A small class-conditioned image flow-matching model, trained from scratch.
Model: 16.7M parameters, 64-pixel images, arch uvit, norm rmsnorm, activation gelu, moe expert_choice, num experts 8, patch size [8, 8], layers 12, width 256.
Rows from expert 0 of block 2, named by matrix and row number. Rows with one number belong to one neuron. Each number is 500 + 40 x the weight over its row's rms, rounded and kept within 0 to 999. All counts start at 0. Numbers have three digits each. After the name is the row's rms in percent of the matrix's.
# up: expert up (model.blocks.2.mlp.up, 8x256x256), inputs 172-255
# down: expert down (model.blocks.2.mlp.down, 8x256x256, transposed), outputs 172-255
up.159 102:505493509506490536522494577463483516550514555470421499547489504473481478481421498477398516543453502482499567504578541541499570397523478470511493517514454494539487418474434552445521527509501515504483521414481513476441478525484482544442554508542470440494
up.160 097:516444523497405477464473478464527428491437509490454503506495441537488535526511507522614510459476477473554485474545544504554526567445499519523567481392492489467502499558420459487534457525505459522637486537561424517551488524467515557508465467477528532515
up.161 109:445548450541493531545564462485504560501473580505531621475469511503499581547573459412502466542499406541543548491477519497488500539462477449441515523387442457468483453513554516514489521470581548549430509450479470584572495482482491525485530476513484521451
up.162 106:502558483510489534512499482519495605531499554478484469494497502452507509487482519487488492610550455521528437500535483565550524507517528547484553516578542551458542490527476530479532508490453552528579398550484606507495459491481528487500527523525535519471
up.163 098:479402539506513469519498440487450556504518503487444473452517474495564543519471533537461485481447518518459495549425497497507478538508495506476495496548472551495606520567569530505514460472456523521484474571522498511542470516495500544495504462468478510497
up.164 122:484549488547479420479487556474495475535517525507499450517539546518497583464504475504504519485535474444532514489506638493487502477451512488439445590474553474485532445532543497470478485438567484532538537441533492490488431469505487526515494536497464426467
up.165 104:468501507513447531582485430513512489499519463535450490441492452450515513495507469547493582520540513482516525555462524484502488566505543466444526492492565512554473496468539493456490533409526509538488503547527482486525474485438499424430451538502501504506
up.166 106:480485463468466439464475571562432502484529526511575444526550473439439489592471500513518535495530459548454501482482478481519552540452531569529496510490564518460566493550474443571464481546458485536535446485514518470497487555502478534462477553510560448517
up.167 094:454498451523526518472479483540547462499542503465495462469479521557439544513487505444389503583548474527498489539497479517512476514527517612519521494537505523578520510412509543583507466450501529458539489518490467504453506523523542533493454441532529474489
up.168 105:453495576498471480454581475526558561532461527508499523555478469482566535464445470471462563546483495487473453486543475490534594488533496511470565575529527495486369546495467492506530533496486529538564480542468502478481574508530525525413414532566468473549
up.169 116:562490431460474491489529454452506466514563560436459497445566517549426427530570552525466458424539483505541498469534491571481504426505519497471532525441386538445460519492475463503523552512516470453510511518461579487454464534481375474586477546446547521498
up.170 096:543501565522470521521498480489494451492494591514601487430586493450493452509454450524547523555597557433523512493482479467444540457533504507533430495465441479508525545516491523484555526532531484457586443499539497462633480515575443476491492419511461547539
up.171 107:526499541515488487468466470500531474480467519530499489481472513475469389477484435452513532395521393519626558527503442449524398526473498477449485457505459448538506460509510489515445509500468530472525467522495487481531613539541549474481399511528579498491
up.172 102:511477488493501549545445501531519527529584522550551522549568528502437499493511519440572548490495534500560503500552509584484464483526543470525491570453472550568476483483589484503523465518563479504502460492560521495448471499549455524525527462548462424521
up.173 099:474550546486548505530473481537430421559515494541441445503453452489525518460510553497544598534482513440502624517490497501535500552436506544418533525449477451528536577470497496577484524485558507510490514454437563574521542473535577596526522534474475534550
up.174 101:518440511513486467482534471563543494403512491503482506544470517497408489564488485469531486493529528491489478574454519448522577488560515481478502445475450490542538488520479453507508563521495514494428467513499455504535459477573571523527471515480431557469
up.175 107:458534502386464463457430543617408489535553565547446568521507481524536475512449475502463500547471485497544561518510494563476493451542466475514446438469481529447487490423502564529495457462460518518497484541534466479485528510481494519492471520548465516430
up.176 105:511578516453450599495432569464476496470429515515495530482496462543515533433435502478454489594493466532493500561506406535507459534509510496527488535502444487510505521533428468538533535494590556445469475496487497507457446441520507529504441528405552453534
up.177 101:463457550528511499525530503587492537499512472544442491430470546516520435486555549608498514540495460528492504518470463499532479536437462514596460484492499533527475517531463524436534483536553503481505544493471502444425503507527573500512574512410539515452
up.178 091:510443496484477478498487537533468528569439495604475492485529486406518564492503447432513475496423426480464508483479567466545504461492511501482444587550526450461468448581527479513478550470541515496508456484544515477542456491463477495498527511481488530540
up.179 096:521527529527494494491574497441516473506502488570559402393519498494576507494536524450449397529530545500454499455482480535524519550556479493511528565487529516515495580508521453535418571432445487534532495475496506510485486456492578517466625492535417492553
up.180 109:516507509504471472449459501521528459521506559534540545455580527512468429510500448561465439362508501454527464446521544549446473530490462463474454463591407441544516537488520508516534475555436464555504564506454612567462498452469466531518472483434489570456
up.181 099:440522506423503512494554453560465463446528555541551495519555477555425492457519459535540554495433492498518471435542542575489543526428565552498513532461439502509487546544555526541519528498537468490476562569464546523482482471451467564516510432466532469526
up.182 103:530520466497492519489487523557450484424485491479543547505505543540550535518526487514514514472517387483441552530437491423544555554479474517517484535518590493451449494534469501491459533552477473555527425517481483559508477531537514517450474558523562504584
up.183 098:455442523495467439453506449499551422529502556552465533486489572513507607481470515586491533466536508494517502510449518472433515572465494475484471453502542537436512438459442538537427506521452554583545563581533520543530459532501521475447569474558476538502
up.184 102:430500538490524533502535452529465498561607431527485531535569541523523475466491541386490509524428531494529488416512478442462467516489496467555512530499407508486508460495527514463557438499433503579568562509500528519455472521500472552499514438469440494566
up.185 098:508470477479481495546423430496544467487485515492451412474483472448579444480480458519518552534532469544568498500493541460503483485488491507514552464539514490542472531508524536524429431518432499528576535508529500497567487534509581382459518442513528552561
up.186 085:525534511502442454540510523519532451557441508505419541534423529553502442524436478490532541491547520530482518517458493517456484466549496436455465549516516472575508520474550489530426503479518517506525549503444507474523521519477598515465486481426493516517
up.187 096:528465467531479526509461442529503513544583494525412431475460521579559468491500461496493593457511491483458508541488533517468549525537526478461495527475544533482513459421450500517476489493473438567489485491517528589502496511432467547501477454538518507459
up.188 096:549503503487442522506497568541388442509571486409491530522479530510465486520547492509550470556560457444511476486531557528459501536514512541525487440446516537475507524522489502597483501493541493461520519499467495469562501521437538444499414518417453440511
up.189 100:487547520520452465483455549562493555439511502538447553501479495529513558487489538498409440515476446498551525501565420499505495546476547512442466455553466524527502517492456539483525496496471473427527542558457446482482458511490503523522516495481483432472
up.190 105:629413445500473506516472499468480477468535544524534484443515484491548482464525534507545557471527495529516569455508520447454549503553469463483451464465517462486505534516483520444554511482488510519454511513415504573499606487497560464488447483517458503484
up.191 104:537516556517526455508543440530482430513552484463544455508516496482511483477495497480394387512584567536535504468533457462457550480527499478516445497480524494555541478506468523495466435491511457483458409509487448492523556444438537482478521482533490594497
up.192 090:559491528446516542520525470460502554543555515535481567477478461487534498522523505513474421489513490496452529482471465522429545520575473509518512520556537489474480514467435530518522515560449488504496513534455471515488509487582598543449533543514505499449
up.193 104:456502495530531487503440517504407515511512496518576533478465468497424428463451567443471537504517498516510560471473488529472463476512505502576384466510443438465560539449461499478441408513578513431479547525464547509467511477488532559470444508441503516498
up.194 113:459428486473510507413418488489603524579494600456501552460451506440475528485528529456482541517458559557479500504519471446544556496499570497573458420516476582564517493471523548537508459447552541543546403413516522519496511544588513466513475523542527442463
up.195 097:451489504552415529482428511568485480514462516514507564509449459452538541454462458511532485426519436533487521508473513470507478481490559460457388417513559472514459536542567523553563501502509485548536479539481529443546571481548504533539494452484539484456
up.196 097:559433525483460485457521467534468507421531545468469483463434491451440479478538533496506508475486496610502470469451505511458526484463522521566509529451500571592554518505486510469479475393476504468491491590478468447513448490478539531490507492432451498533
up.197 105:544485513426547527540531486527520426477512513517534485571461489434607497591538484476574560471534568466449546511510492498560409459557493456551489499569577485519467470516440506531459474473559524449424484502536522494480532511520454491532506499456425483427
up.198 090:472463551448493521429482491473523532486574450488450476555423510459583528571524489449551504542581611480506557527461483544476519529568510476499513462538508439570494491515472494545573523507530477466449434490519439470508545507512476466536517562503428526508
up.199 089:510476459478475519513485490516560501487615535503452491486555464434400478524494556459487507476521496441480473459597484582468450537460497505484455480504508496500526490497584537523487483511423454455508501538499443447526543524516440537435537440494511476490
up.200 100:486445448458505499460389452423470570494491489575522499551512481588560538488488477478515427518516462451494533489543494480578480501528542497501457458488517498532517476492455519496493519532430545471436503491485480486626472504492497556466528533475510464416
up.201 100:456379503535493579519591524502460452495422535591549493523502533541503457525502515510540515525487510442529518456492443447509530536554511465484483432446492528495541532484475500478507513461553454504523510498533518526525506463498480507514522472475514548532
up.202 099:545508464503582507564504492528532451463561530607484491511535542513444508475508578483538484487476464458500460517457492528442436480548383480491450501496513495558517479544458554433525581443506464551469507457550501557538555431458504462480437456475492512502
up.203 103:517519537612454502483541449496506518443544453541433557540461491504540499474483516513543464486473465476551526491504539498496501454530567448547455472496526460453479526476617532452583489494543420462491510467527525503542454510502473508497521550487553512391
up.204 102:457451493395519481497503449531465496509496518512479463425539583420572557468503382537497592484476564546451496544435510530474537412468522456447461449478443512526586501552439514539409511437511523533526486501495489437465465474445492456507460503484456528456
up.205 099:429449561435521539531540526477531492480508493556478472577354435518484515512543505451509579495524469418532519513506490525494565464496506538439533503533532512481509490570520469479486580458471520553459554494459471556551527535532475469487484526482522515506
up.206 100:475465570552525517457494514542455475478478483494470537545491485509555504528478580409540504531504409501467568498526521457566463466440461483497577539537538531458584427424471473552458463468531489439553471552615494510504507499475515476513564501540545479433
up.207 104:539433479449488501512429500434564482490530521471553482479436564510446498559448494516472575474523516408523508465467459566542474511475441516505497473463536470528468529498506497495558588519544499480491454569487464528480518512475532429503460483467523472472
up.208 117:418448444453481491488470523488462439544400534483554522504494568580497492490519495513464479477433435540510513537518474500509571516482495495464452478455520504496495435491481565509605488457490532484530468388542458551597512516558494473423505472441519487590
up.209 097:501456528516446477451586462471467481503526505476425422490490486495469479478461464510492468479495507520470399542519508457511465536559452543476490512541540489476526512557470553563457466479514532466497514492544533508504487595477577496431512525573491483518
up.210 102:502450431488498543573514522462473496541530546536465528532522472514451571545478556443534568522489516525453431485522470586518543563532548506496551544514487537505499499487574521514433460528443551542501494512480523562545549473460508522552477441506457473539
up.211 097:467532436490454529512552510471542447471440533503506477518448433387517445523434576544569495437491545497471465523437525566519492499504519556529566452510493542510472531507504579584549502504463519449515509448507472546575607425462492557541438556478533468482
up.212 102:491535469523550467464498465438454534512531503555510538501450451446485439501460523476542558538494547501489478461515453509491542515478429504498437469509495519434513536511528504416454441515515487518511533560545453565504425483393455532567485488459529450480
up.213 100:548507581472498517573491512458534502491483479520558480471502459501497529576516488456568482419468575492419537508592460537432486537521452560549545487546481515546509501432520508481496507486486566505508509474470460528469519558469466520476580489461502510499
up.214 097:541510460521512427487518576478562510465511489540472439608483543472596437498527503504417523499530459532506555479463464513524530534530446525475415506459507533523531499548550538546505495480444455551544520532541504526550450481535505492483508521494536566432
up.215 099:519514488550530469466559479502520532503489472477490413577412532542491513414524519459411495478475483567503481475520450530465478453548459536517478500465509472517470526438546483497423520536541438527478507496492463553548439442518525523464496506497477494529
up.216 097:473456524517514440472481466515521496454513497509512510536509540499538517555513552522505434559498553492507492532499479524482520414515507509511463490452500483413495552531501500587495567515513454477512536484489486508518461497418536499423497554482511499452
up.217 101:492501481479496478546491559540457455462477500542540515507483504531458431522460517433458540474484481519530519474509491499534431473591451485527449527521577526527550472535480476501504496509502472494497498476550452488417473461522500456439519537490478430492
up.218 103:480534514474473447514507513577551511492502568497521577520474504601549429506567592538523587529499467572500519496486439509551494510511527448522558573512543468517513565518525493549476447507569466539430433467498453490509466452447555436542511522447539520549
up.219 100:486420534448505467496551572555523368567494428466532501511488544540455485450475517451486539546514430531542461495494574458562468548512544483448494388457454478485534441483496507512583470522416501472514550470470557476481475473465473504475459516488519499486
up.220 100:520581465501553453471501451554512506497500549553499459533489480459473498483479521457518438456474497439481514499507494520481509511573533497551532455533552509477484454508464543485510469506484447552566504449448508525524479407489448549449535471519478421508
up.221 095:536491458502550521522478452475492510456533456531512508495447409521529482428504500435442488464520518533477469472509489545539558485562440534450435516543456511497457489485429493490477517508538545511490532527546478453516564528520478453503523564451426534535
up.222 094:518440459496557577449567535557443545535510472570532456473434467462534463477448474504525474458529529500443483469485559508501473512490544508475568454549521484445438510462419435497529506486508581582495481493520570517448488437525468487495522540569541499545
up.223 094:492582557535539547476514507493499452500394458514426488541484498491499441486529521469510566486516511539553515517497470439502505471458493519469511500586536487497537532509404518540455484556531474469460480505500462518480534502487516498549496489480443484496
up.224 100:544553542485502481508481568465461491471449530497516500555607525462514522472560569449494434445540563519482457451482514567602457488544459487484600434497454508439494522498455472472516467472501519496523477463478492456490459499552479476497595495462511503414
up.225 094:527519470495533509518436528503577493457595477443514497549552477489455496422443433511470483522570503524536534586483436505469458482459509547490456578467502533500502489525515443445451511518392515507398502470497454483491564444478464580489481449544554536517
up.226 090:468459515504493493436508519550511549403501557508561507604565478575444457542451515475505496480537437450522463556490555497499430437427506541494492480523532544564541504500567494565464463512561508433505531518591513516467528544495420492451496524438484483595
up.227 050:505446493450556553499564553513493471552505452495513522498480490523462509561422529538487436534496475509541522522490448541565576511460547544557428443450510498495504458464463489458545518444516521455499502467525402466455483435539498506532426529487508521420
up.228 122:500457549463488545469528488448477474428681491561453446493497424510556514470484473479448512534533479515498471522554447535424558447472502543466552462498460523482465561515524533551528480535475564521468508483467429585464550448542529508454466480524538522485
up.229 099:469548487525454471467532499517478441459479514580589541429484458467590455492439495580471549456521498465421454437527447523498504453513508484460518451577508556517524489529454508492537542471506489525456510463459509519508475517519478460455504494438484492506
up.230 105:554580534481598507465446578470493494428485555578469513537484487484485458437495500573546453557500513540506488481492471524498513509495525481420461527462512500461515463565563510505479515567501511509514548480439508518598478493503584547541526502485481557438
up.231 095:545454492432527550524475518572510472548468429552491457481470507477427465438552513490434572517504449475470548402510484571468527485502477532548520446488507570474478498419446480575547520502526476479518467540502507540604431477597482501533535552489457529522
up.232 098:455515524476501539504477437479454564466494511511517480468527447478482455523548540495499473473487508446547514491517518502536507476440482453411494514468476467501490501546487523479456499516453440558590475525508449499552550514485470459585485495459494396490
up.233 105:457491557494596526494565528475477540510506451440523475423554483529475435429394548469512469518530523470499480485512495612490449490478512492542521488498530489504507440499528520522478454483641575518533477522530490515496480440522529579432502491487509523394
up.234 108:473494479518535515466492432481565478463451510486499533437466473522543437483490520512501540492568458503472517472494468465435576466522492486483467453540424483565550547448526487549403430433630588559491548565479520469519481476414514494443547484591451507528
up.235 111:507467505523524447507515539458419542497531511544529545518556488522536389480484503538468466501468511436492522423471517532494501479537557439560474549455552502564470505508497538543435476508519496516499427478522491535579483498445495429416505511471557491455
down.159 095:525508484558506447520436464541459492456471477523519471483510631469526484511577568467475480473549533486487459487452442463505457549450513525487494490468468524451459479557545507457477494518484460538601539566520556566569512466507488424500511447504548442467
down.160 092:432509487541521467552514522542504558531569494506513404525407528538466547469439504443446506511529518508437490517425537488420452467544517485462458469561528520523466458458533555454481476458496555540452501477493488464454482419496520430557514537505415435520
down.161 115:543501522493503463463437500497499403477530461528507439503530486485499410488482523556451536462524582469484489479471456485520499433547486518556417526563529541498581479483433469460525424541508458455583448538484567439404551479450522531473472509494502420530
down.162 110:481389491507545487460557560466421485423518452533472556532467498522476474553524486511478461437449489510541538481507528461496487504491518479495430490439447528517428533499565439530410500550559438477461572483523442459512560507569486504494531480440475459520
down.163 106:502533543483488545514530575516584514486534525508554510536518547495495476527437487540533454567535448470480469494536484494493472494450515457502509489423536563492424555478428474518556483532558479470542533414428490543462530498541473482607518535530529460533
down.164 114:495481554485519465488465418577482549517452547487502481489470459488487570501460529543463495502577429503567475482470476555538501505467480488545586491475479484519475592544435496550476568495500451592498461492483485495448494496425501522459452515548509463550
down.165 104:464477468597528492485507532482510562492520491466494502509536536504466484522488594535523446521481515526434404526492457493499526455465477461569495547514511507498518481534492502562508445499486525505549495409506482432473512518506517539555524489492516467461
down.166 104:508516519533564499476565402403551480468536460472514509468481534557514506451509495515523461461420494417521513528500561561487446514525530451522488520499458467552449435489593498423601515476526555496406547543460432579483500476495477506489510502456476517537
down.167 083:485550549440535544542624482448521452447466488470462543511477570497487494551470435504549555554508508545543464509475485499442444508534519394542474509504514476432478481494489566436520474490501477535490466551448528466486486511492479448530533497468515501527
down.168 112:541489446514514494488442486499457501538568444469503479428467547515456505596589552521494394458542511509536527497456605492498429567392554529457523469472503470459575464540521495530446514498559497519465493499566481523507437489457490510530544480466577490478
down.169 104:466525563520507571522492519519494466469439508515544438534491523506545558497454498468572476523507538469517524506526487474473503525515544520494443474492579469476572463515502510437477466466548467522499517441496497478523479430505572575541511486530487539560
down.170 096:467480475498503568479517548509540477574472450504425580499545506509571547512525523514591504494477475538477471512518503465505456531558496460511549426492513491493507512495438517568437471555456494550453566495483537545464534501412587532484487506473480523615
down.171 106:489504448443473538537519519521518446516572487486467492442455544434516576519531546520498492518513598513394465472512528581436605410513566551533525554501525484477454527499506537462507444511523495536464499516483563504469463416462502469490576476486496520514
down.172 092:525485447445497510498460492541514558481476512563378519489485499526484494443555507562468527467444542494481541507466492463445424517522484469500526464501583449477524499507391493496510554474482538548635444468519521460533473506453500416610479549503440539465
down.173 104:465501582526443473520566519472501518423500508456585513526548578490482506553476519561514444448502474510529426509512576503517566432610470480514490492517511531479459478529480481511492501556447498519456501541517496443489491526438466456409551511534503499503
down.174 090:545523479538527524498472432519472489566508567464458491513496540530553516544531480513489454505543483475531526423625488505472447493387454564534508515465503457469424425468504572514504461509478451475533449517501570565464504485433527516469533452522471508514
down.175 108:546454525558519548518561473422542538461461459476462501500428448425550550519577530462507465480557507507437472483558475403497508530438498500464518547502442433525528498603443407558520562549530532462501487475516514500529415444513504464545489514421514458536
down.176 097:497552589498512515478506500506467477515497510555470554556530416500532461489548508457477428527569479465486525512475495507539518455513459530460531545488496544498532465549480529477502520587492491505490559522482540542477541622492579536478497541541525503476
down.177 105:537460510498509572474454430377429482477481506503503491559482496490475588506486515410452455533546555501513531479525461531527543493572549489451543519501474492483519467451566504546541529459433528544537423510530443548499474450478461497489407487589512504548
down.178 095:535553472451536476526509502474502509492466450398539479483555484506503478466442453502547504482564501507531485477454469520510526545554500420592519444498467472530526429482490491469519466513506539486555524558509541475463485478433443465460524544502541442581
down.179 103:540555512500511480530422529502445501476581441416532541563539504450449474576494456464430526515500501487545462557560469465518524501481528449487514403529569514514527465506494486462509471540534510518485480550471485439459480515492470456530426523456557528482
down.180 103:526436525529526509501509530510504510518557536530455490492438493490484451527496485519496582560516519453499493540469400540495513478475548515560509479465517522459472460531467461485473526480560455503528456453478438358495489515486577494482476492504533440548
down.181 097:484457528545524461556467564503548512521553415524500511485400550430486475503538495567468490470473535505496552507518528557446481494475521459510523450494549496457523439454432539534437421561468516481538447557513433532522445480488519466497490495512469524505
down.182 114:481531492476479467504469464438523513526462541511474457526479484451480396475421485476515480501468541477569529464555531549485446446520527435483491417500458489541559473545570523488564522453541511435496545495506480454479574509491513448556541485487440444424
down.183 097:500588492571545555522492503463367547496489507462538497600496470453480443530517465438534455490503500456481448472534481499553512483595453506488508574551438481489529490541562471506487517504513436489443498483503453497508560480544488505546470558459488431513
down.184 094:518406459476484533500505462540563486510522522528503528483508408500508460486502530583513498439526479493378492481487489486495429489482504616440459500442502583516495559537464544541500477541529461485594498505451474517482489554528450475531488458549518508523
down.185 091:540542475472467414509553485489465551507540454527519553480491516551484492524518406513419433511518497433500526557587459521506544546498474456481442562458445568416502432515517429494468475521523492518459440514416533493447575458491453601497545448495561513437
down.186 079:502431503496465574457446507523489516465509469590510480494523506475599479494521511478498509494488448510446451511456490532458510513494534508615517507546437524485476520509564518445472467497470480555530494513557518537522560421504520528546469479572545463499
down.187 091:424471546502472515488582492474471526542459559517576525516514415523487559486560552450509482565532495550551495447589487470479528443481479527513495520453498467502562539499589525498469432491505559484419489433525462461555515510542473480474559485545533465562
down.188 089:441500547500535498491470482461552561479454475532492483517481448491555490440540503472445532470469492555417501520496502456473454459553513511549517484462534540485531481502478520427433557525568513533488521482407507559447526501473495511551548478527469479580
down.189 089:479429494470474552461558462484511476527539462458499434481469480484530452497457471491506534423500585542452506545491515499491519459458516516560476501411460423472436498518483478524503523478502515568479430510523506478563544464449506440473522454475501437593
down.190 117:399609498552530489498450499527510538585441483483502575466490493555521548457469438525522524499475436472509452533442454561578455446470460556535502495520500514537489501554514500522504484486534524470512453500610473420486468495562468452443540538527469416472
down.191 113:483523496466472533459446514488487527488483536519516507486527484473556442528511501518536527481482391470476492571506548512608505481422494531420546431492515520496452517469470494594503528537466525509475622493514491567465437528505495560524485458455558485462
down.192 078:498515504501449489542540447538489537480514486543531594515503473512447429427465534496498487481548429520522485493622502466506455499421544540518459570415523492510464473567456510479416488484556474495522483521596516513445517538475373514499524567499514519596
down.193 110:606531520468525558512506483480557489464471500485477485509473511508516504479581479587432452474498544559515549425532519479561517510498466476490555546515519561559478463503465516486520596456417514573537499460511426497483479489508476449521554570584515460472
down.194 117:543532493517483457498540452534422494444519462519487445532492501490510546576533560617515468537512454459554533502517479509442495474503473505458516536450486447403510501449552537451468606506442488516450563551479424452495483416490502512523539459505493507523
down.195 106:494535533539478456513510440523454475583523575455477542466504525519519399526530492511470505488519463462511412507513542417476531501485498543528595484509425529469498519470458511502496472454462480421417494504516513523461445480485564464469590527532477550459
down.196 082:523565536483519495499472462481497591532500468513467560547519461604503452522472477427529547487546428568517516539500529443511542550530486501485529528467554402462472506510464525505460482546428377501493459511526564515453457514565470536497535511537527519507
down.197 116:525457470570456483407429546451480543512503510501459497442495515490396508481522540497401455508512445544560531515473509500483564522433523465473559482448459518460538497457495472478588469465439493540539486529513432482550483493496536490470483478557558553535
down.198 096:538458438524481512519541505597526565461402460543517540488499535492479496455518512513501508499540491571527506536513548490485442527455497509482465462504527487488446520434427516445498548453442522572490601475417496626473411494555517528539524475471511471464
down.199 081:582495524510516562498512488571435492469470461380455513489547480532496505420492445560487452473528503579471576501502522488460471440517534516504490504444494509546505530470387454482506501415565520533500486444558513538421533512443499446562463439474409493556
down.200 101:493494536564491491536572511558476466546517533422460527407433566435510526494522562453437562439536506520490491493458503547464554455473496448477488550510427512512474552493502489514553465480502570443570466459500519536473528492469484464528514479499506445533
down.201 093:513434500481476538521462472493453478528558569456496523478500549473526482512501587450453522473522554537482528486531575456506501474419482546529505527512407544451445440520598536517486517459547477461501494518546474425457522560505482533483530537433525511534
down.202 099:527498545509546465458541543465481565501461543446526477404443497519540561549565521508487441533532517492552508476561498499509561506465470418541507445480468468480475417516537493569489476449472475418553484491464500461455422555546477514489519593544523513565
down.203 093:475525510467507488505478486459507505568456533456518452526435480547471538518546519482497475530540516581474419511543507527515565504409472541485561526451556501530436505563486496533512512463473470475547477546527538489407525557485515489476449420531450463539
down.204 106:513507547606506467462496477422473502520576486477535483515477440465421440562512589476477396529531499448520505475541511506491495598526499474576532514531522474491469451465563437453520513531494484501502510529497583492552478521572488588531497435506529502518
down.205 105:479541472566487440506519526514472474442494497477469475471608472462490454543464529569484486530518515515479526441467489497440464539497518444608467465528435443461488497453509518470498558483508534458537491500527473464429514445490555520470510527476602474502
down.206 104:501496462429509535471517457433511493432523623519513482486501481463493532496505448507496441462478521527450542484458481563389499525478511505523442449493521528505448524507492532515498546502485529550437604499468460511551446486549445498501510501434483500485
down.207 105:549513490585473477510540445540447447488513567491505496461519448471555518472522476494468460505494485449507447449579495485457515500478475464466508527494459569502487481440426432478488401465462510471503496449497550492584480435492478590516523456522484525568
down.208 118:561493498569468529540510479513543508508554535502474513509469448469479491487478453524492544503534544517481486521530540558430426459541487527551525520567437514519455488516489455483453527507529460540486533544440495430386510502454565529594436522558428518460
down.209 098:516507489520587521493493537537412589480528518532520573492493550511496531515560564498447579506450557481516566471490477498461547492453524473485521458566534512568451521481548499420518553570435447517478466485449467481491517438522444522574532484428552554520
down.210 091:442499528468451482465501440572482448518619473420581541558481486562451434482570513491466507541470517438496534439525504426450408455469496447419495497452568470551520540517497508478435520525533421470469467538497525515494435566489489505495484498547540465479
down.211 100:522471529546538478492507587476438494570462445346488506424540547560488548496543504511490477552504494548530460494526503468537439537515479475531475480548453478515490533418580506412389510480506489520470467518523460429522475520495519525490582482549457450508
down.212 092:492429620498524564474483478541441492512614528408510520472474420557510467466512483483408482491465502532452474472470501428488494530482481497520483459448467528523509480454489546530448525452532449459515542440458489500519468483575547571453544483503501484569
down.213 085:442471508509533475481443430522478546513462562428490520545499508544518491555477550511474496496497468481521518446496526423492454503602493493538511470482566550469475537525513500531432421502448458525514450505468509466564465512491449459403428517405516555505
down.214 100:454600552481510577501533475563501580480466464535466444428516450466501537493531467439484508474581518431509495512513514479433505448464485500410540452494539442535440484537544487548471468526526531527427554480466469476532450546471479542490514488506457473432
down.215 080:482468491503521602449495430497517498484575568513515515511527496497524490473535541500431469569536425541507522546488536548462560486411514526475517416540464525566539516477518481525476429468488552549432541565487526501515563485505487527482499480450548504500
down.216 093:554489476526467568554451548488474524541492557463473480488528428530479451464496509527505481500481458511508467557496547538485492567544525454490534433551505505548410432469507471472474514480481563533529453503521538494466533470557498514556459529497498524515
down.217 104:502504535490505570484488454490502506482577500465473506491447525518552559486548473516520408470506451523495577473494472479494517518469495517463517472459445497515448524495469510561496501555550597506497477495429513516503542502516521522543439426470544519488
down.218 120:497503493504509530481494428390510452520548469522543486465473513389510606493459484475454395503499511481503487455549562457494506488455509470468465444500530465476486446416433552457515495521451560461585555487547475473507493520494484484434451464540508517491
down.219 094:546558553508514532496428457471452550467529606501497494536495525435560558475544478575512474421513516470527524561508435498413522496511554464575448535570478537529457501458554521517493488508521457497474498441464380521545537478510459494483508476558505542492
down.220 093:471459479478568494582531488466453511562517451543506479531530455456488535537535480567473528550507447539474492517503502504538471480506557517437470554526495569492470498560528451490499525498466505456555501545484493445501478562528579479539425482529514587515
down.221 094:534509551490530475539464454586468519546540406477487510565475531495539465474539558556499557511446431535572527506495492561466494558562497521459491516432499475450522512569503498537567435541548457488480426491483481571521474516499534594506481480441547541510
down.222 086:546534516514454499520435475485536497485493457548516524479503527527523528513563568497451473539506503515515474582448542533482453518503507532492421539498490630525547557582471595462470525576468493512502472542536494516521475574539545476504462486411503464500
down.223 096:510473458521417433519525516490555556472497501469526526523495504538502463552502495497458453521493509503411488502530529531542587571483512509521483474412498515466502473448576455519558529405444464509502507498511517501525499563501449530488468444470468557491
down.224 106:473454429502475556500493480463542452529528499473464494490407570509451487504497522496480548456479482565545522573490496488485545480502522475520434504447505552540479524470521599500434501505510473497465578534476538542517509477444547526525449492451461494573
down.225 086:436546522516478509512436487506539420477556491428545503498549508535469490584478502486532538527535506537494491481477515551378468482522493502485494451561513459482518492530532527583470455529530459504505542520454481548527491531518490518511422491453567474532
down.226 086:483496455560498485440553479541508491527575482487507499484460559443564577424562539513409461470510503492473506484488497519471473487458484561527506527469475494467482449476447477450535516464546505536510491555509463453537471538512497513494490515504443538518
down.227 055:498541512454518514524553509469438548558400484519486459384443559521513496447435372558548499473498464499468510538447481514527558548511481501514481533505454516559500506481475465510536503551556475492465539525484483418479497494546462519441468499524451454576
down.228 124:475558531467507448493506526456506460538430472510512445509534544486514552531512454490562531465521516475510499493464480530500461559539516466498463510497486415452511436516492430397507514497482471470432424508483533512466553487517510543472608567481565497469
down.229 094:509486483543534576556469485506469526552569542413505472559469524499476476548470495465477478574483534556571518493544529462515497492558467503534504504506508478494441451459468514476428361543505481505593474491524515475499521468563506523558479520497475534570
down.230 102:517479463487465495488575435566516532563570408493539455503488553561472459560521517369439544499540482505483446498551459495507525547473456464608503503517476503521504574448433450531495503498528472553427490492493525474457485486508495468452479478452514417524
down.231 103:488444449472478465565464589482491532495453546517507456506463480531584502517498506491536532421565565580578584569506526455484492537524471507439518442522510450493509526552511558431472471523500475580488588528525551494404535512491416570449527447525540517525
down.232 102:524423515460511472467508593572570448465553464447481537530499477521476495470481485493479514544487456518518492516524482438467568510519507512596502476476525498454494450457560452559562481471511539463431513484495518485493484434487504540422482498488457576477
down.233 112:553523510514501481499517462452466461461541530531490461507450496468464599543586479527380520588506499556502522493455533475525554523497465489479504501523451509472487527540454487487533454500387446520485493519408498502504513529481453465593485486502510515598
down.234 114:552468504475482494534505555501452479494567446523522452502545521454398525534571535531473479493469560486530452496498469539586458485463539537517489504482541492469421504519462511491539602547393425525550511486484521594455472468553545531532539496422554499470
down.235 115:513521440524562516481470445516544447464542481423493478508466522462431538447513455447497500515471492593538484548468517497554483528467493527425523471557450505448556478478527467509516551513513457515515589502421568509386500487571486584607477459509450571533